config.toml
arch = "uvit"
model = "class-conditioned image flow-matching model"
dataset = "microscope photos of single blood and bone marrow cells"
train_examples = 97085
image_size = 64
horizontal_flip = true
conditioning = "class"
objective = "flow_matching"
cond_dim = 192
targets = ["smear"]
num_classes = 2
cond_dropout = 0.1
logit_normal_time = false
norm = "rmsnorm"
norm_position = "pre"
activation = "gelu"
head_dim = 32
fused_qkv = false
qk_norm = true
layer_scale_init = 0.1
parallel_block = false
moe = "expert_choice"
drop_path = 0.1
num_experts = 8
moe_every = 1
expert_mlp_ratio = 1
experts_per_token = 2
shared_expert = false
patch_size = [8, 8]
layers = 12
width = 256
positions = "learned"
residual_init = "none"
optimizer = "muon"
muon_scale = "original"
lr = 0.014
momentum = 0.98
nesterov = true
orthogonalizer = "polar_express"
adamw_lr_other_params = 0.002
steps = 10400
batch_size = 256
epochs = 27.4
lr_schedule = "cosine"
final_lr_fraction = 0
warmup_steps = 200
weight_decay = 0.01
adamw_weight_decay_other_params = 0.01
Rows from expert 5 of block 7, named by matrix and row number. Rows with one number belong to one neuron. Each number is 128 + 32 x the weight over the matrix's rms, rounded and kept within 0 to 255. All counts start at 0. Numbers have three digits each.
# up: expert up (model.blocks.7.mlp.up, 8x256x256), inputs 0-63
# down: expert down (model.blocks.7.mlp.down, 8x256x256, transposed), outputs 0-63
up.100:090102082148164100128087124139104149150104094094111147165089164098116114110139088172140098108155089064094148136070150105154115088109175126166135148141089125127182085147082132103109100176094121
up.101:141167113158153091107126073100198143123145099106103120132051131165143175118181068075100088117146144078103098133077144162150117157130150115115130110175105111158157127153073142112096138053111114
up.102:116107074110077059225120158208166150131147127133117144119149076132124113156105119075096130091128123148134106092116166077192120086157147084199102187183127123141106117160112150121080126101092149
up.103:127118106146132170164105120165139098181126125168125134136096167194099095135129113141140118172103146093115110137122117124129146102132064124102077116126139154165117175172108099146169068161168132
up.104:078097186097140188122179111140155164141100135153090141178116057083066161093148169162156125102061132125168157123170133192131097070057107121056122174158137180105163047109188091145121182092142132
up.105:078121081148095061140100131114148073079138108152130173169151101138141143090142092150112162111141078082131147149079136115143160156128119075094133145102110096133124122115124086124107143141092177
up.106:177150164182086074111149120145174145129115139218123124146159095142087135098112106116116173091171160101131155176084110100131159095156129145135157083120131125189167153109195115125159147127087101
up.107:105137102114157105171132099096148098139132153071110050148160127112152120148133086119115181121130145149085137109100143159128181094116174165132156119067117130131173174124080139119055110135086152
up.108:122167095138139057152129101161168158129119125081155146127172034076174119141166147103124116126117191126080145102125124152123171168148125128093118151128073156138085114197081107141151116124127134
up.109:135140119178092157142142127073073148139103079146170088188140127090160087136146060116097149132187125128096193186095079138061156118133118095069134160074153130191139098185115123119162121095093119
up.110:134106125094113107160098138129133132151152116089164123110121174168159144137166079116130131182126108134128120142138166163109080157056148151100080169120145087129111159145118112141078215152125124
up.111:165159121154119142236126165179124168159112146144102115105099089180175159149103157181114191141089157125145184103134157127107125157104143095154156115149103110166132177113144142119142130136111113
up.112:100051074113199109141079062156141114188128114130174126131109115156139144217092153171146068104101085145166098155176139092184162171174175121135137209078131150140141091123119061167168189128126088
up.113:130130138128124158166172160139153146133127210139100111179131091165161154140125121136129152122088117186119151111138132102122147121122131150138171133110113135117110148151085085115162142141144121
up.114:124123119194147046123127130129151096058178169111124116147135089134145110148044090143147167158129131091130133140124097156138179129146201128089176097131124095170179158186169114147135121166136120
up.115:137085068119189095104106154114158128143047111090097123138143083191154191160155177126127084129122125166062111120166099106159052125185189125113128178165172177129110108091176132136156156143088103
up.116:176146131146092133128157095056118115142168133108172199137114139095133139147148146154093112134118151112116124120160089154172077182101115128161100096134141098109096130172073105189110058106136126
up.117:088174131129084148062164082140122115136120097151106114132114114172098075154147036131131125108169123162149093081103134135184162100137103095140117108095168091098128098147117123122158097088174088
up.118:122095101164073114078140084097133123098136060111125126114109118159145152159115117062135149162157114191111140152070038132201112130080137101115061126105104146090146144076102173153164114093132176
up.119:148092164141060096152118162129115124147147149134100085144108103129124128150139126097113125118180107144172161155128099100140141062125168156168147074077150148146124134158113194133118074141071175
up.120:156106141177118153152200190055060129167135133162214190204145072142110111133049077169121123088157164095086131141137108179077124135101195164145099148188185116079089166080103130129154101119123109
up.121:176157136126153118131127124127135097155122094094102134126165152109133114149140176050126213094176108119121155126121153182097076106177152126150134127138163116190105219158167132106126109126149168
up.122:145108144160146124154129143127131155102150145114160130149127130134133116117148119096097171147120187114048114084117143144145169197120120094110163154116117169150110137173117153158088101097124167
up.123:120159119169137046168174127109194140139148135100124077085144091147125171169107130091122112125120139117154092146067123112141080121125137110140134146148106151145170115163189079131135161111138130
up.124:123140110131113142119136178164108179075098121166145140153187124128163108114121125128121128117158190112141095111161142136138154102185175098154133064151135077126072151119124146156123076146134144
up.125:073084123129142122132122113134137167175120115118130148106188090188074138160125143143132150129126099135130102114184101131106098147172145152087111146153177144123213166161143124123106083130140115
up.126:125127151142123140166104112165122155122125094152093111127118102177100074139134134077143155147091119159093139088076079128142115056210123154143083169038091157104167146154168128167137142161058083
up.127:136136132104132150166246137168124063133169136118079179142161117141106126169105202072166155103113123152126121056077139091146069090140149135096067147103097182112182127094177139110125121186161159
up.128:093129095126136215159123123136156105117137153145179090174142135103172124142076146107147144142019158129178159115039121139117154197132101120149117102146043094073127158143101111143153177094071166
up.129:129136136125040122160110168082090098129167143158071142170132092149071125164158128140167148089104146134142152114082157106108107074126138091099060100114135101094098138131151122109123133136135101
up.130:148085164131152092141100140147111148142146145116139115140140133100192195161154118152126147111148106138171100121131090072120165103135114125121121198090097136145101126180150129136134155093125176
up.131:126103120106109146082157098167151136154156161166159142115142133123130137103094121133122068137121148160127132075091137059160121097128139144118099108082142129131134137161142162132153117136177124
up.132:146089114170147159150148139153131179182100161118156095057127146137141117111063101121135147038126157093165108076085167145081093166177083138157079113135161079147142113093119149130110134139118137
up.133:106187197118120125161186116103091125168159141172151108122130132105085100167108154123104156094211079125161082156194103157152189077143132188127182134174140109073201118135153061092079065089130100
up.134:117069127128130165137100097101116099062111157139119137186130209064134159127136139132132156093133109122133161142144116138172194108141119141143143165165132167139094171151134182108043110130122120
up.135:124174126095097212150127116140100052146169161162152098142128117066103097112142175094085119160110109141223179126122122107156126159122160107137137136089130144130096132080143102157114137109152090
up.136:110110122153132113100134140119081177161093206105104130133148169139132109165134111114142142116165117112093099081151112130154089147129137119123091166145122100146153103113116122082117097125095113
up.137:152149179147120154141081132155151125184138156087147156090174162135127098147130123121073105104097090102154172151097120143175139060155149145119103123108082129121153139126117115136109143147088149
up.138:131121145102145061209114176163151125146096170149107115156126096139110114092118125119090112123137104079122129140135103122109087124146138186119106131098128151081169139117079112134147101160051096
up.139:159119169102155143226079078175137121106210112119107131150094101109120158206205156130109128150079201173093106151084092155163090155199142122146156148098122126062065174163145139125146083171120145
up.140:138101162124114100120160228113099149149086151115134164191150207124128079130139211109134056083107170067179112149117108133140122116138115160114115096125139178155085097097094112118168185114111125
up.141:113114107124121100105124104092111147142143139071100126126194126110081113119090135104155141131100126115093140103106157147132171116182094107093135115135138124136133124101151112127148116151082084
up.142:155143172131089098099114153148148153171131103180108157076127112128123127130105075116178103111199075215115093022122104123167109082095110157070114151051140131134087111125074108151163149137143150
up.143:117106083162187103107136115178182112099129129153139150132126149156061142090153136148159128124136056125150169152121124104102117149101065132098169102088172118098131164167132100109166085176099105
up.144:088102093059149104072132144134128118059159108104091139181188120118107077173112129130148119120101104104108170132163164113164104078144125141127132071107089099113156115115078119152078129141114137
up.145:147174104132122128101164168158079137100134125098094175180166167117109161119140133147113138133132111167098176136178157170096055094119110151083132147076102127194097102192108121078158143121117126
up.146:118115121117180157108112106100118059117154094108140095133077087151132165123119120126103127098096116110119084101136169094151143151126148136207111135068118111115070080135078182105132136145159167
up.147:151110121171124196085020191111129141089147053118158088113116087143107173190118096149076108091182102130145149152164087122153148111159124118091166123073114085154097111157163128089135117132183088
up.148:088105076175144061131085131117150040132122081091064117144081120110179098080150080151109129145138174113085107119191190105109180162185104082110071054128055143101065131124151153122211155121139122
up.149:149124180152109121134086105131179138146139097098113167109138140152121135150167130089086102125135148108112101111147061133194042073107138149166123114108071086071105147128165112113148158140157177
up.150:125157095168107119132132136154098118106118185172072099135164155116088121060129168168159119110135089086136145172089101138126168144102135186092173074062138100156113135066121116069143139120117140
up.151:167186134115132143124184200030129165098123124093104128137136136044102110120132113100146103047084095197127106131105068199104109088099108093107091130115110136141099080136142194132150151104097100
up.152:119114121123073117104152172083088160140070043110109172116071112182139112117134146082128142129105114100113155087170105116115099112101126172133158088150066169124149085100139159109200092138122069
up.153:169142160091162113114121111153116178162096077097195099087154069135091111071122123133150160078070114153082146183125065162141164118128055115193092137111154105208103144155137117121119162109109130
up.154:074141163159118090117098111134046161127101135141173144107175099144144147109132121091114136169133103168165109182134123160125141118134116090101120146133105153116134144072125171197103157177130163
up.155:118180120152137105129174186068092101071137131141032075174073176084108156181131105125122123105152188170151125162092126140128129147120128142167152139181201158107145165118179158127088114105112071
up.156:178147118090105131128076154150131126197163151145103099110120132169103160118150131120110132079145160113181083110110142079169143065146117131180139130174145168060065132118091089089076108157103151
up.157:131142123124111142122114153134147133131123132121135129122153138130124135122131134139144132088132118147164118122124135137139109091139143129132139137149136117135116135126147126156139134119119107
up.158:151100143039139125123131173140143123146119143203105132172174092170166151123052139120175084113112063118183071101147089112212100131062187142083152109121129128119225109093099145150038124166057125
up.159:121136071129105128099120129154125134122094135126172134152110127165106165135137115139140154169118136145136137115121105136186158130104139114111141174146144136122156104168134145149104144169164145
up.160:105139179110139118111107122132180090085216152155133132119116142155133081108144135128129162151109135088101150148128159143116138172096142146171124103125076053135159129169066106090139124131103160
up.161:160172120132115165138107207131170118139170087133125137164111132086140141125093110113104134131145148107065129122118115130148091145172146158170133140187126121150128135201141087115126148141156135
up.162:080167134150105082152117115175176157153177109119060148113110132111142097121130156100122120137142120100175162110096142137117132161109110177061162085135138096176125115159125156122149071132165159
up.163:132146138138121068140136165062047104153168134142055111080058117153121130189141146193092106126090164149087136124127208117155140101102116156081107189139157160154126133150107138178170154108114098
up.164:115086115157102105174121228158134132206086090113169124115189122117165159099084156104173157132065113120126171124097169145066142083174131123156176127111104153150126112132098104199067034111098159
up.165:178111175130101153081149157138131099175160115126158133114200142151150107163135114152107146157091129151199122152171165164136125166127094158136128097095095150053112090099118089112154096164111127
up.166:080138148150156175115120116158149118121137127111094108108125089156094129153113134110139128120141092190122138150150121081137182158153170068127134141129131076127143114174099133143100132150110150
up.167:135120135093113136081139156151107097139140077140119155147167113150095117105150169114109122165115129151160136125114089117122121127170132168111131117098111146143050105149110154129125121122102135
up.168:120155168089093089118088104168144148151147115099179141147209104158144084133191188113134083124152101109140098140126156114122130132095135158099128123123140117117087068145115109150172140086167177
up.169:111152092116124099091183127184115179157129039145085135097109088166106075090123143103167086133152134136155143161149141104112067166114111146106051084156074124118175124130110139127106130157137202
up.170:145071111114094165110156111192116144164105120146144094175162086136102116135130138143123172114121122173148103110114118171166120090063084148153154199129175067110188080145142085166123165139145119
up.171:143126123109168118103163147117118151191110142174167176152167167147230145137103155083144100149110125128169111145134118107138167172134127145106122125115110167034145102104146177121130108126108146
up.172:172107169166157083125153114132137131120112124116119148141147153080161101180113094053132080184120187114207113174152109137055119136094138148138134086148114095188115041097084151070150146103161170
up.173:153114137112063140121092151094117182102108158104142112073153118103083169138137206101131140109139112187081104126134150138092175167137123118139119067088110118112146114212113077115132054148141157
up.174:142139094144122133145172135124053107147097160176147137094156099184155114160160157162173125150095156069139141149175141163096191103123155205154107112144127117144093144083168190123135143130106108
up.175:136075090110146134113124136104087096138127123124144082132148075189056142154100162132118170147119100128142128096139128147163112156140139118138099152062105171072125138132155114100127108208176068
up.176:187116154136118165077123136149037138188095124171145180158156163158130212106073142186114159092119190153123088141078068112098112080108024141128100187172111140146102205179116104104119099093115101
up.177:131180098133102096172106113156061135065145109124156172157143085175139123102138116128076162128156141128063142189134105130130107109083138137129133151106116108106096120142125147130067187126119160
up.178:142115153168149149128101093134129136114133098134145130140139110132120171157126127103121157094156141165141094133175112119166138121118143142131137115153151121130131107136107161123125128140157147
up.179:113146133051095172121109094126158186143118114110140128179103076088148065150156096211133117161164159115096096128088128146141179147170197105138136125121172101147142110102118085142159137141151155
up.180:153143105095140093107145142114129150167151078181101094128106089137092170095160118168134118146160143165139129130081091114138117160110137138111136078106108139101136123103157109092083076134050128
up.181:103101110080151162091124207079159109147150100188116090147189144073200120094117119069059095196165057119139162143092095102097150127056070221202139097101076119138136134073090097146114123123149186
up.182:097139147147129086099097139209073160140203123121205142191123152112151093093167096187132163060185125143153117144133154113136128145119107155164126156171120151099154110118102120085094069111149110
up.183:135072110153129147134112135127158123111079140178113122087123065142091108153096147149052132095177089091122109135191130134137163139171125117076150109080114129120092133074092085130174101091154146
up.184:141131121121148137119118140115121128163142158150141098166043096117112170191139077132133162116145107132158127111112077170112157127123165160152171162139149148151110150108139056121114169167162139
up.185:117155130089108106067124180109175120138168138179087106128125136096098095219138146094124101113106148165211121103111123140159170106118133124111133116110101092139137153162124152079112106090175164
up.186:164188108116134105124133117165113056125077130161136117094124114132123127181111091127202109087134167146146140129127147172140067090140150109194124142111125073133084146081080146124127179115132151
up.187:139148108107153146070106185171157123182124101137149159124136088102144132170141145112144119116119160102111065156154113103141173140163160110128102116152188106116108117111153079157113087124143153
up.188:118085149088112119153078133164078117141186140126187088188126113136116107092178077162136117160091117078153110118105133100116134119089155114142057150117123153132108135158175124087156158122064100
up.189:121149110113145140128112150100132111094129149142117135106106130090065084110111178169119124164078088138170165094063096106100108108157138121159102079168090154132161158123119135110147102135109127
up.190:127158161124160137109077137102151148116125106156130112115136145152088147128103077057132108167155087150071182156182158178090177165146060171124128102047164082092057176170139144133201140038155137
up.191:112145131087133170107107112114109176091081143154098119138117142108146130120144146098123137143125167130141178169150050093091154125092120077106173150129134148116168121152095093117068120177118150
up.192:129160133143120095114161124154147127124135070107113117109152163177099153156164148183087095167117107155169123087083062150114166172124083074157093115160176141115143125090089122173099192132184133
up.193:164135160151145174122156138151080167116129109125145112153160120165102158157120151128087168107158177149086139149100177169224112093162129130120119080067160160153148113131173107111133039099113142
up.194:085114178147145125094099081143080133128120089155146144165123096126125121132120168175136164116099206127124122088105134087140149120100096101126126117190132131119166061127078019120109074131176130
down.100:153149186086119151079119187135126091092100139152164098127137127092147128170056133101074085139138159164181131138126093177109130166117088126078067106103150129169074180132081134130150133067139157
down.101:109108128096144162151110141162080120142094115126163170093159124143095109147066167101181128131113158149118170123139114132145141071136048112160104125060096130118135135115161087131159111234175136
down.102:105161094132140196090128152124112184140154195142159121196118069154135137100148148177109143111177126135119151143132171147135136162151131109064174135085115102131144130088161140142204069127137182
down.103:151117124096135115153097135159120124048115146098089108122141061082198143132149116124102184114140108129134132150116112127139125151128180116143138172133099093101096062097105169133104168111144142
down.104:128193099140156143104098139112080113119113163119109148203126078105127095136104096154104146099176104085080032112083105230158150070180166146224037091141194141178177143071033133083160046094089137
down.105:098156132153094157182122162108121160101147149128165150139116122111093104123147148142111150161124169123130130133112159130133106087128117095172155062152126129140111113111119116107121105138117144
down.106:120109147125117141161110066148109085139163137153171133129138077123100158147100080130040124095133101112098117137207148162135209109136180140121117153117184110126077120138097082108123138114151136
down.107:158146167136068168101131133157128130108069125173164209117114142135078127154146171105138093094134133088114127102152141154141077159159092126125100103174209081148072093131172081118203133106173110
down.108:152118142127150189101135136129101041156147118134140138159117160214091115085120098136112145102116061124159091126098142124130091127132098090148128116082167107102195161129164155156124125133126147
down.109:074061109094143100143086135148119101134171167138093164080089108162139165145114134109121161142129099134164121099149155172195037149149070166177127112148111117138131150063176148117081142210109108
down.110:069124121121135117094147131152143162127159143165108162166087117137095104121102143128121157109151194112093113084134141116169162033150096115181124097101110147148178097141159167159152117133137203
down.111:104132127084118150020133120094167074087157137130185113132197109075114077120127152097110078103140164132110033163144125158131084108184155160103123131124156172091136089165198076103165101130184105
down.112:235147196217038166114076117178106163143114107105117150067159116146208147072088135145152147138147154071185074131076056163163099071075143176111129099161105157113089168078140134140092052158036102
down.113:128137109126117097139112106120158145141127076134155124126154138098101119118137122160133077136184114125137125193096135140142134099138129125106128139092138093134096159110158165110131138138180159
down.114:153134143122143171100098116105128161155128108133151142109093175128109139140155087102109116113102180147156113113051165165163080124117099218136145119148162144088135032095130172101124164112105103
down.115:137142142082105180137099076121137149120194106125124093094104162077106059097123117131112134193128129050160197117110107147070171096096118152118085073094110143147095138132112109118157093137181147
down.116:099148126086128123116105172143121118085096122170139094087191097164175147186150154134158156110109140122152165165085130124103138083111102145115187190115134163159173095097105109081160174159146133
down.117:155107140130119123098042085085122181161120160130147152053146125124178200113113182133117142126168129135099172111161101146108146157092103130141122119159144132154075181135131123110148143157096145
down.118:131117192099147139120084134122114077134111194132117114101132117182103137101134101155123182109099136090137123144139207160106150154129124152089212089150134123155142133144130131084117136120128094
down.119:112147105159166191164126134136092097128088149163140110139123110142180120127150159184130088105056122111097111129120159077121101180186133145131161148136166099100109146091120066111118130135152058
down.120:143089085071134107184120085165191142100141043119140062170137171143126143198094079082047045139170111106151102175175135134253183091184029125139114139155052181160220077128092123169200200209176161
down.121:141144152124111158092138123131157122104126130136155086185117138163119140092108086216114118173089113126145095133157147094153176142118127134120083120174093095075139126118134130156109149157086125
down.122:148142090130121129117146118143118124191174114143131132103104162134116135153095136129156127108133122146166100152130108104137086105135153158108108072101128154124100141123135072113120137191131097
down.123:128100144153119132120109105120099123126108140169114160110091134092097122044146154154183123144100097136119119145180140147116148141144114161135159160141131095119110135158091156144158099134146116
down.124:137128170148098143165126099069125077148120083095137102126091130128088173128161112166154154131133076142166155142114134102145168163093118180132092128097121121119151106112107098124133165121112143
down.125:172160119163143094136080157186133097151111148077087157115162167097171138116128126116139135145166120082121091105123151096134113167065145128150110105126201172148066095078111125170090128150108129
down.126:169159141107133169130187155067138140129033143090147070146114129087131135105090111102133101140131183141159126140125177150104158129089123110109125068157117107133150124115074158108157186128172133
down.127:126126151127185061140173123146139106217075131171143072137129110188198183070109109161109109029162103107237024186058104150168096102182145146121143014160130068097149131139083128093126136085086092
down.128:166073156124131049110106139170117098161165126094139104074112117179155107141126164195117151111211090153118080091151091117145134070123122130184101175122108086145150129094188161100070046162157114
down.129:074126173165203102046125132176169110152109099124183128079116158121203114081067108131089128168064087114122098180164080131174104164134118187139193144135129167110115075120161126171111126100092137
down.130:082152119116135150154152118148171096114100110143102145105091108091118044097118131112079162083161131086106166154147108119111120158184151079124132082210165158131133090062111176107141110122151094
down.131:101173107108108134138139134091055129162157157119122120106175119145127175144127120143133167095083110119109122127223165175118111119112142099148129155127112164092099115046127084074151117109110111
down.132:102193121089132097084097132087159071170171153166115188180069117148120164118124170091122122187123145172084152197174099063176145152134189144114219139105074161109105177167133081184141141126127086
down.133:046067142142103113109094161118153081094153135110101148131174068081087140177164111130146122104049194079139116115045156156080117173134145057137139105107130107130040147125103190169135163112169084
down.134:140179156141140135101177184136122108210094093138142143122146079176153119114078133125077118165120163143106064086084155130090098150146145139107104094084147070111134106117177113119156150138146169
down.135:136118143147112039127179189137140140085148166155135166134097116174134156093116097187118189099114127145098127113115133186076119109162106139141103069167154107144159132143089159115159077205073136
down.136:132147097181171137129141106184167107110113058169118106141123032147099134089106137101106133130051095137164108140074162131146146129147093120104160088090101193153067175152114115148146157148140134
down.137:145118116121133084141148083085125080061128144173164122114081103141155171133154158151124144127168126160109151124169149156069133089104146178169149131104149080099090169152173146067160101124166109
down.138:126135125166158211110135155102100172142170066120139130070104123154108142104093169103152088143076156169115121129112120133162136132132133132142169132156133096156109102138148135109125173053184199
down.139:117174090125102095073181136114148105099081185180138109134162124079107115044070111167129145122148094077115127128143137116113162167059083127136099131122105168170173111107113134115123142183138124
down.140:121152077144143143150143014107136082123140119147067095089134035123115181142112091138133202148167097178098132124167118146043154167112148124188201119148161097119159122141154141112064043170156147
down.141:147098104077090192086140156127114146141118137186105152141111134109104134145133107137117111130147099175142090146197085114114124176104119142070126139141119169110068150186136128166109125132144145
down.142:125122126119154159128135090165125113096125130105109130128096094122130161129120184153103150115145119135132143192121150131137153122133190146124128109138109137146119122064204092107132118120158106
down.143:126167154080091102102128120101047112143167164168147112133118079128101153162158189121073144127097146124120132086127111151176127149128191122108085161160094142136149118116180174119122135145144086
down.144:140121118146145144122108114131082151198112125184156090091072152126114156078099116118118144159126136148096046165099135179146127171104137102138103149131166123140074184146126114122160134115152154
down.145:126125096046128149124158124085148069118107141157116120086110077135160117186116078113153123098118096062168107148100151088130162117084153149160128120125162133046155137117141111100140099176146125
down.146:124098113139090092149178118114089193143138197110096134173135213064130072136155116147142087114121100153141167169171113152082137073133117102098155129182148154119162104131162126146129125138098163
down.147:069164073139126119171068092150090110095126176158116148138125140114189115128127121096147130151130132164172128123106129094148102122100107104097082108103118139181108153137131160121016088098194181
down.148:167144134064122188112145157121115247126125145162170174131124130181053165171130157139163153129120131133125168159082027161126117099099147158181160114148169094157203085120104103132047087143142126
down.149:148070099163149110066148145088141118124194190095106116100136112093132144131119090102100166142029080160100151170109152134067244180125140077107148134155106134138143118166176193152158104150141112
down.150:146134119051093086119113109128172094133172103105178158157114123084179190136107101120122154149141129137203114123206097147107125174090135105203082129197128119110103114132138092197162104114076070
down.151:081115152166126129103107059189148083163142150189113124111177093155173138122110185151113162204142172052159105112190177086169109209122163148147175130116127133145161158106151084113084073162128088
down.152:149161155121198106094140078194108115146103165180148136157159114094143129135103134176157137143114142075143108173109114183132142131208130108075081157160164127117163134162050112136059167115126131
down.153:078112117202120143165128161134077126060143173100076185116127146160131126157156159116122143193195144173195115092193169116149112183096152165034135094150112123131174097074166122105114108160139130
down.154:144113084140120157109174175139160100101162147137098117178085140083117141175174140124150084132181116084133136111136131143116105179186193155153106065118166088118103117158127137107218104103139119
down.155:156123167098115148130135135168183169099123173181150161186132161172161096094168185122135201119128109091131144089147093125118152126155102140104091138086066051114115083139055101101142104156201193
down.156:144105130132142130138155142109149136075123126121130133128122165090168118143144080137115094193117099154097156139142115209063132158127161137117121175070137103207190145097121112164164171102122114
down.157:131109112132133136134135132121129135160129116129143121133133121126152137125118153134133130110138129110122126132133132126156128120129129137118130114170135123125129134140129098108136147118127120
down.158:127180132118085143132159129165074052072118178184135113104143189049174109132142085152087192134135177093155137104158154110074112106162077152105106149139110179129105166121197095146188159093181140
down.159:129150133138106118142152120143137133125124107132083114101107131134137085131142162121148143103055118107115137115102136103113090166137129154119094125131111131124102126088164172148137083077101120
down.160:127167151128146170117135147165129147113141098155102062108107101098145171172114157113102137189145133145112104108092139087101169075075158197136141097165128132094158214127124185173149126129136136
down.161:110123130103126091175075065096105163104109146114128144108104131124156137081140133147118145088154151083134117137147161116117177181072081113105140145150117151116156148068126150133126127139154113
down.162:120151144074143148111130121148103105123113145118209143140211106118111175106146099141141124103091160140107111164119129099124126142158146126142126167117088141078123138099105119125115213187136091
down.163:131135158097141174118157077188208160105091119136204159124185054091099167082137087060156172114145098069174142108155120161093133111140142090146138082114080074085168099158109128133083114132175163
down.164:169185166136143120154109138120101114106094164129112151122167140136127113184143139132108128115172115152160114178091102103199131117116079109181135085118108086107169149141144134075168163137154122
down.165:068160130140141090124110107126106112118113126162144147177145126154127147077119118166170096120160126129098152170126131097100106109120158109152060142160156107163163194149099120110101182129075123
down.166:096124138135108125130141084140140083137099131131183170121128132100107119118131109140090153118127106123194091088106142175130118075077134172122101146143106128142109089121161149140181118102147108
down.167:093127124150111096141164126104131106090156137187155084153114040098151115183108163161106108111133126082082168112121164135092169078068092139096140140125121140139186171118144135141156113169130116
down.168:136122092134165145087129144122108082139153125168109106133069139113129167196132112142106213094105120177115122105158065191136166128147085149195104149124191128155123155076208132154055167139098123
down.169:127093170183139176113103132084153116120086187130170140124206142090136122152134137164122154108066173121113127097104102117153171094149157145108149145056140118147068155135184166044130124129071107
down.170:153143164112206121133114117131167175146103157133090127129125182136144167098086126189115183120094161128111113117125095105147124165115131101137107103154127146107155130077086089115164107132126138
down.171:093145155146065118121111127127182111105176122114131080119138167096035142101119111164111166112163158135106157126175128123121153107126100132115144127096075080153119106140123132171132134166140142
down.172:097179112171177103126111130170114102139179083202109129108125052141171138151071160148159139114137088127100108117127189078163087163117114110124122159129081132164114169159130071160066074118069152
down.173:113113144163194093141115137124127134110142094116105131139116157145165117125153082159131135126134136085158161142149104121113116110118124140119172148109121140128144110124148131144075183125121105
down.174:138100147107175142117100127134122128165180030075131132173127133081098102077124091081095082117160119101082169051119214105173085173129105140160131065126106112062151095137112112090086181108149156
down.175:110151083146120148167124102172187129114122127106092160125076076169108106138134187096178128094101147046106083138142114078134128128133146103193140125159110128140172145120160083109120112075154097
down.176:092154084214129136135063189121136163164144142110127165177151112143208109071099152123099161157127175063105164114143101191128196136147138144119179162128128144125111062241171186133075139145095109
down.177:101082178176126128107090176078149124118092184126147114105146185140171108072130079156152106166087176073109140074136154111133133118174127144091142095165165176124109137082117115125131146178141105
down.178:160128112133128144074151125124165152122127111139131114150118132128135119165149115126108154141113102135141127135097175130127129107127161105133103132098097152139151164135156112127131124143142132
down.179:133143103155156121110133125166147059115092157150070101138142185162108138128150105106103142132121074145142138118148116102143122130099040122110126161098161127114125105124122091134128097088144096
down.180:091121182169125122138094185189094172111193158147193135118127154093104117176069143102066137162152144127112137070117137107178111088171187179160073159122174120175119104120141157161128158155161131
down.181:113139107107153148114163157212122106111151119123131165149095113143073161095123139161135164140107150182105164101128077127138115104147169069087123115139161115087176104127190092181165058136137160
down.182:152131178135132148147085131136160132142120066157110183115097132163138180129104118101107126144128157138080170127161112147162108096063152126079113096097128179133076110097148144130115151180143120
down.183:162162104183153134116059112111122114171098148115142084186129191128131190136139152121144134119145140154144133099139177106151143138052091156140148143133159088167121168172102134148075117168105126
down.184:095102163141105151125119158104125101082135148100083136083147132067147154102139186059158166087126155134184125067122157094186075120083073063063160124107119130136072114162210099070081148131142100
down.185:140140095167154116177104109173114092100105079106116129125160120156159154031150095113148099095113138187102145110118131161141056152161175108117154103114132166102165111072133151188115150134125143
down.186:119084144176120140162123111096107183125150142071082100100130131139125124120148179144085160128145096096175091170120113169115178188147113152077130097092101126151109092160101145151115055126201139
down.187:098106108102103063114123141113104147189149140105176159125124139134110111068148146194089102165129095184161160098150122170171062103151079132107115218115109162110128138155175148174163110157115113
down.188:119176159085121149123148162144133176141072087145063081082159117166153154212093165119123122111144129140126118096108148153126069170193093147109177111153116111137146139082123092196126152123235147
down.189:134130177136132140147116150127103125158124131101089114079095086147141124155131075083166157129111197084065082156173112171180139127119106111061157124095140127104131172117123142097094101091167085
down.190:144132125128105101106127155142123118149127150138144139162128157118183137122162179149161146076105147084167060123108110123196047081084178054143123148130098171177159074102145132157068145178056140
down.191:129109116115115107136135161103120068150117079109138130104091053207127131119114128117104202137106081079132051124142121121159087095132128153096061098121146102134077142102144158183093151143117108
down.192:122111033075135175141100131099143178126130128129134167199073097098173075108111098086167162133121120032109143138170167115153112112147122147135129099096063170129186091143130068107116099196101100
down.193:095130112105136130054138123087117096082121197131195119126093138046105111090167084114139133170112113118129172146170115127000191154125146167153133148195178136152103141113109118107123157178165146
down.194:062143065065090061144161149157151130158162167119093126092097154124110076095126129054129146179180062112154140155143121156154108088135190162156114176080153036128160178151180207127105157101145091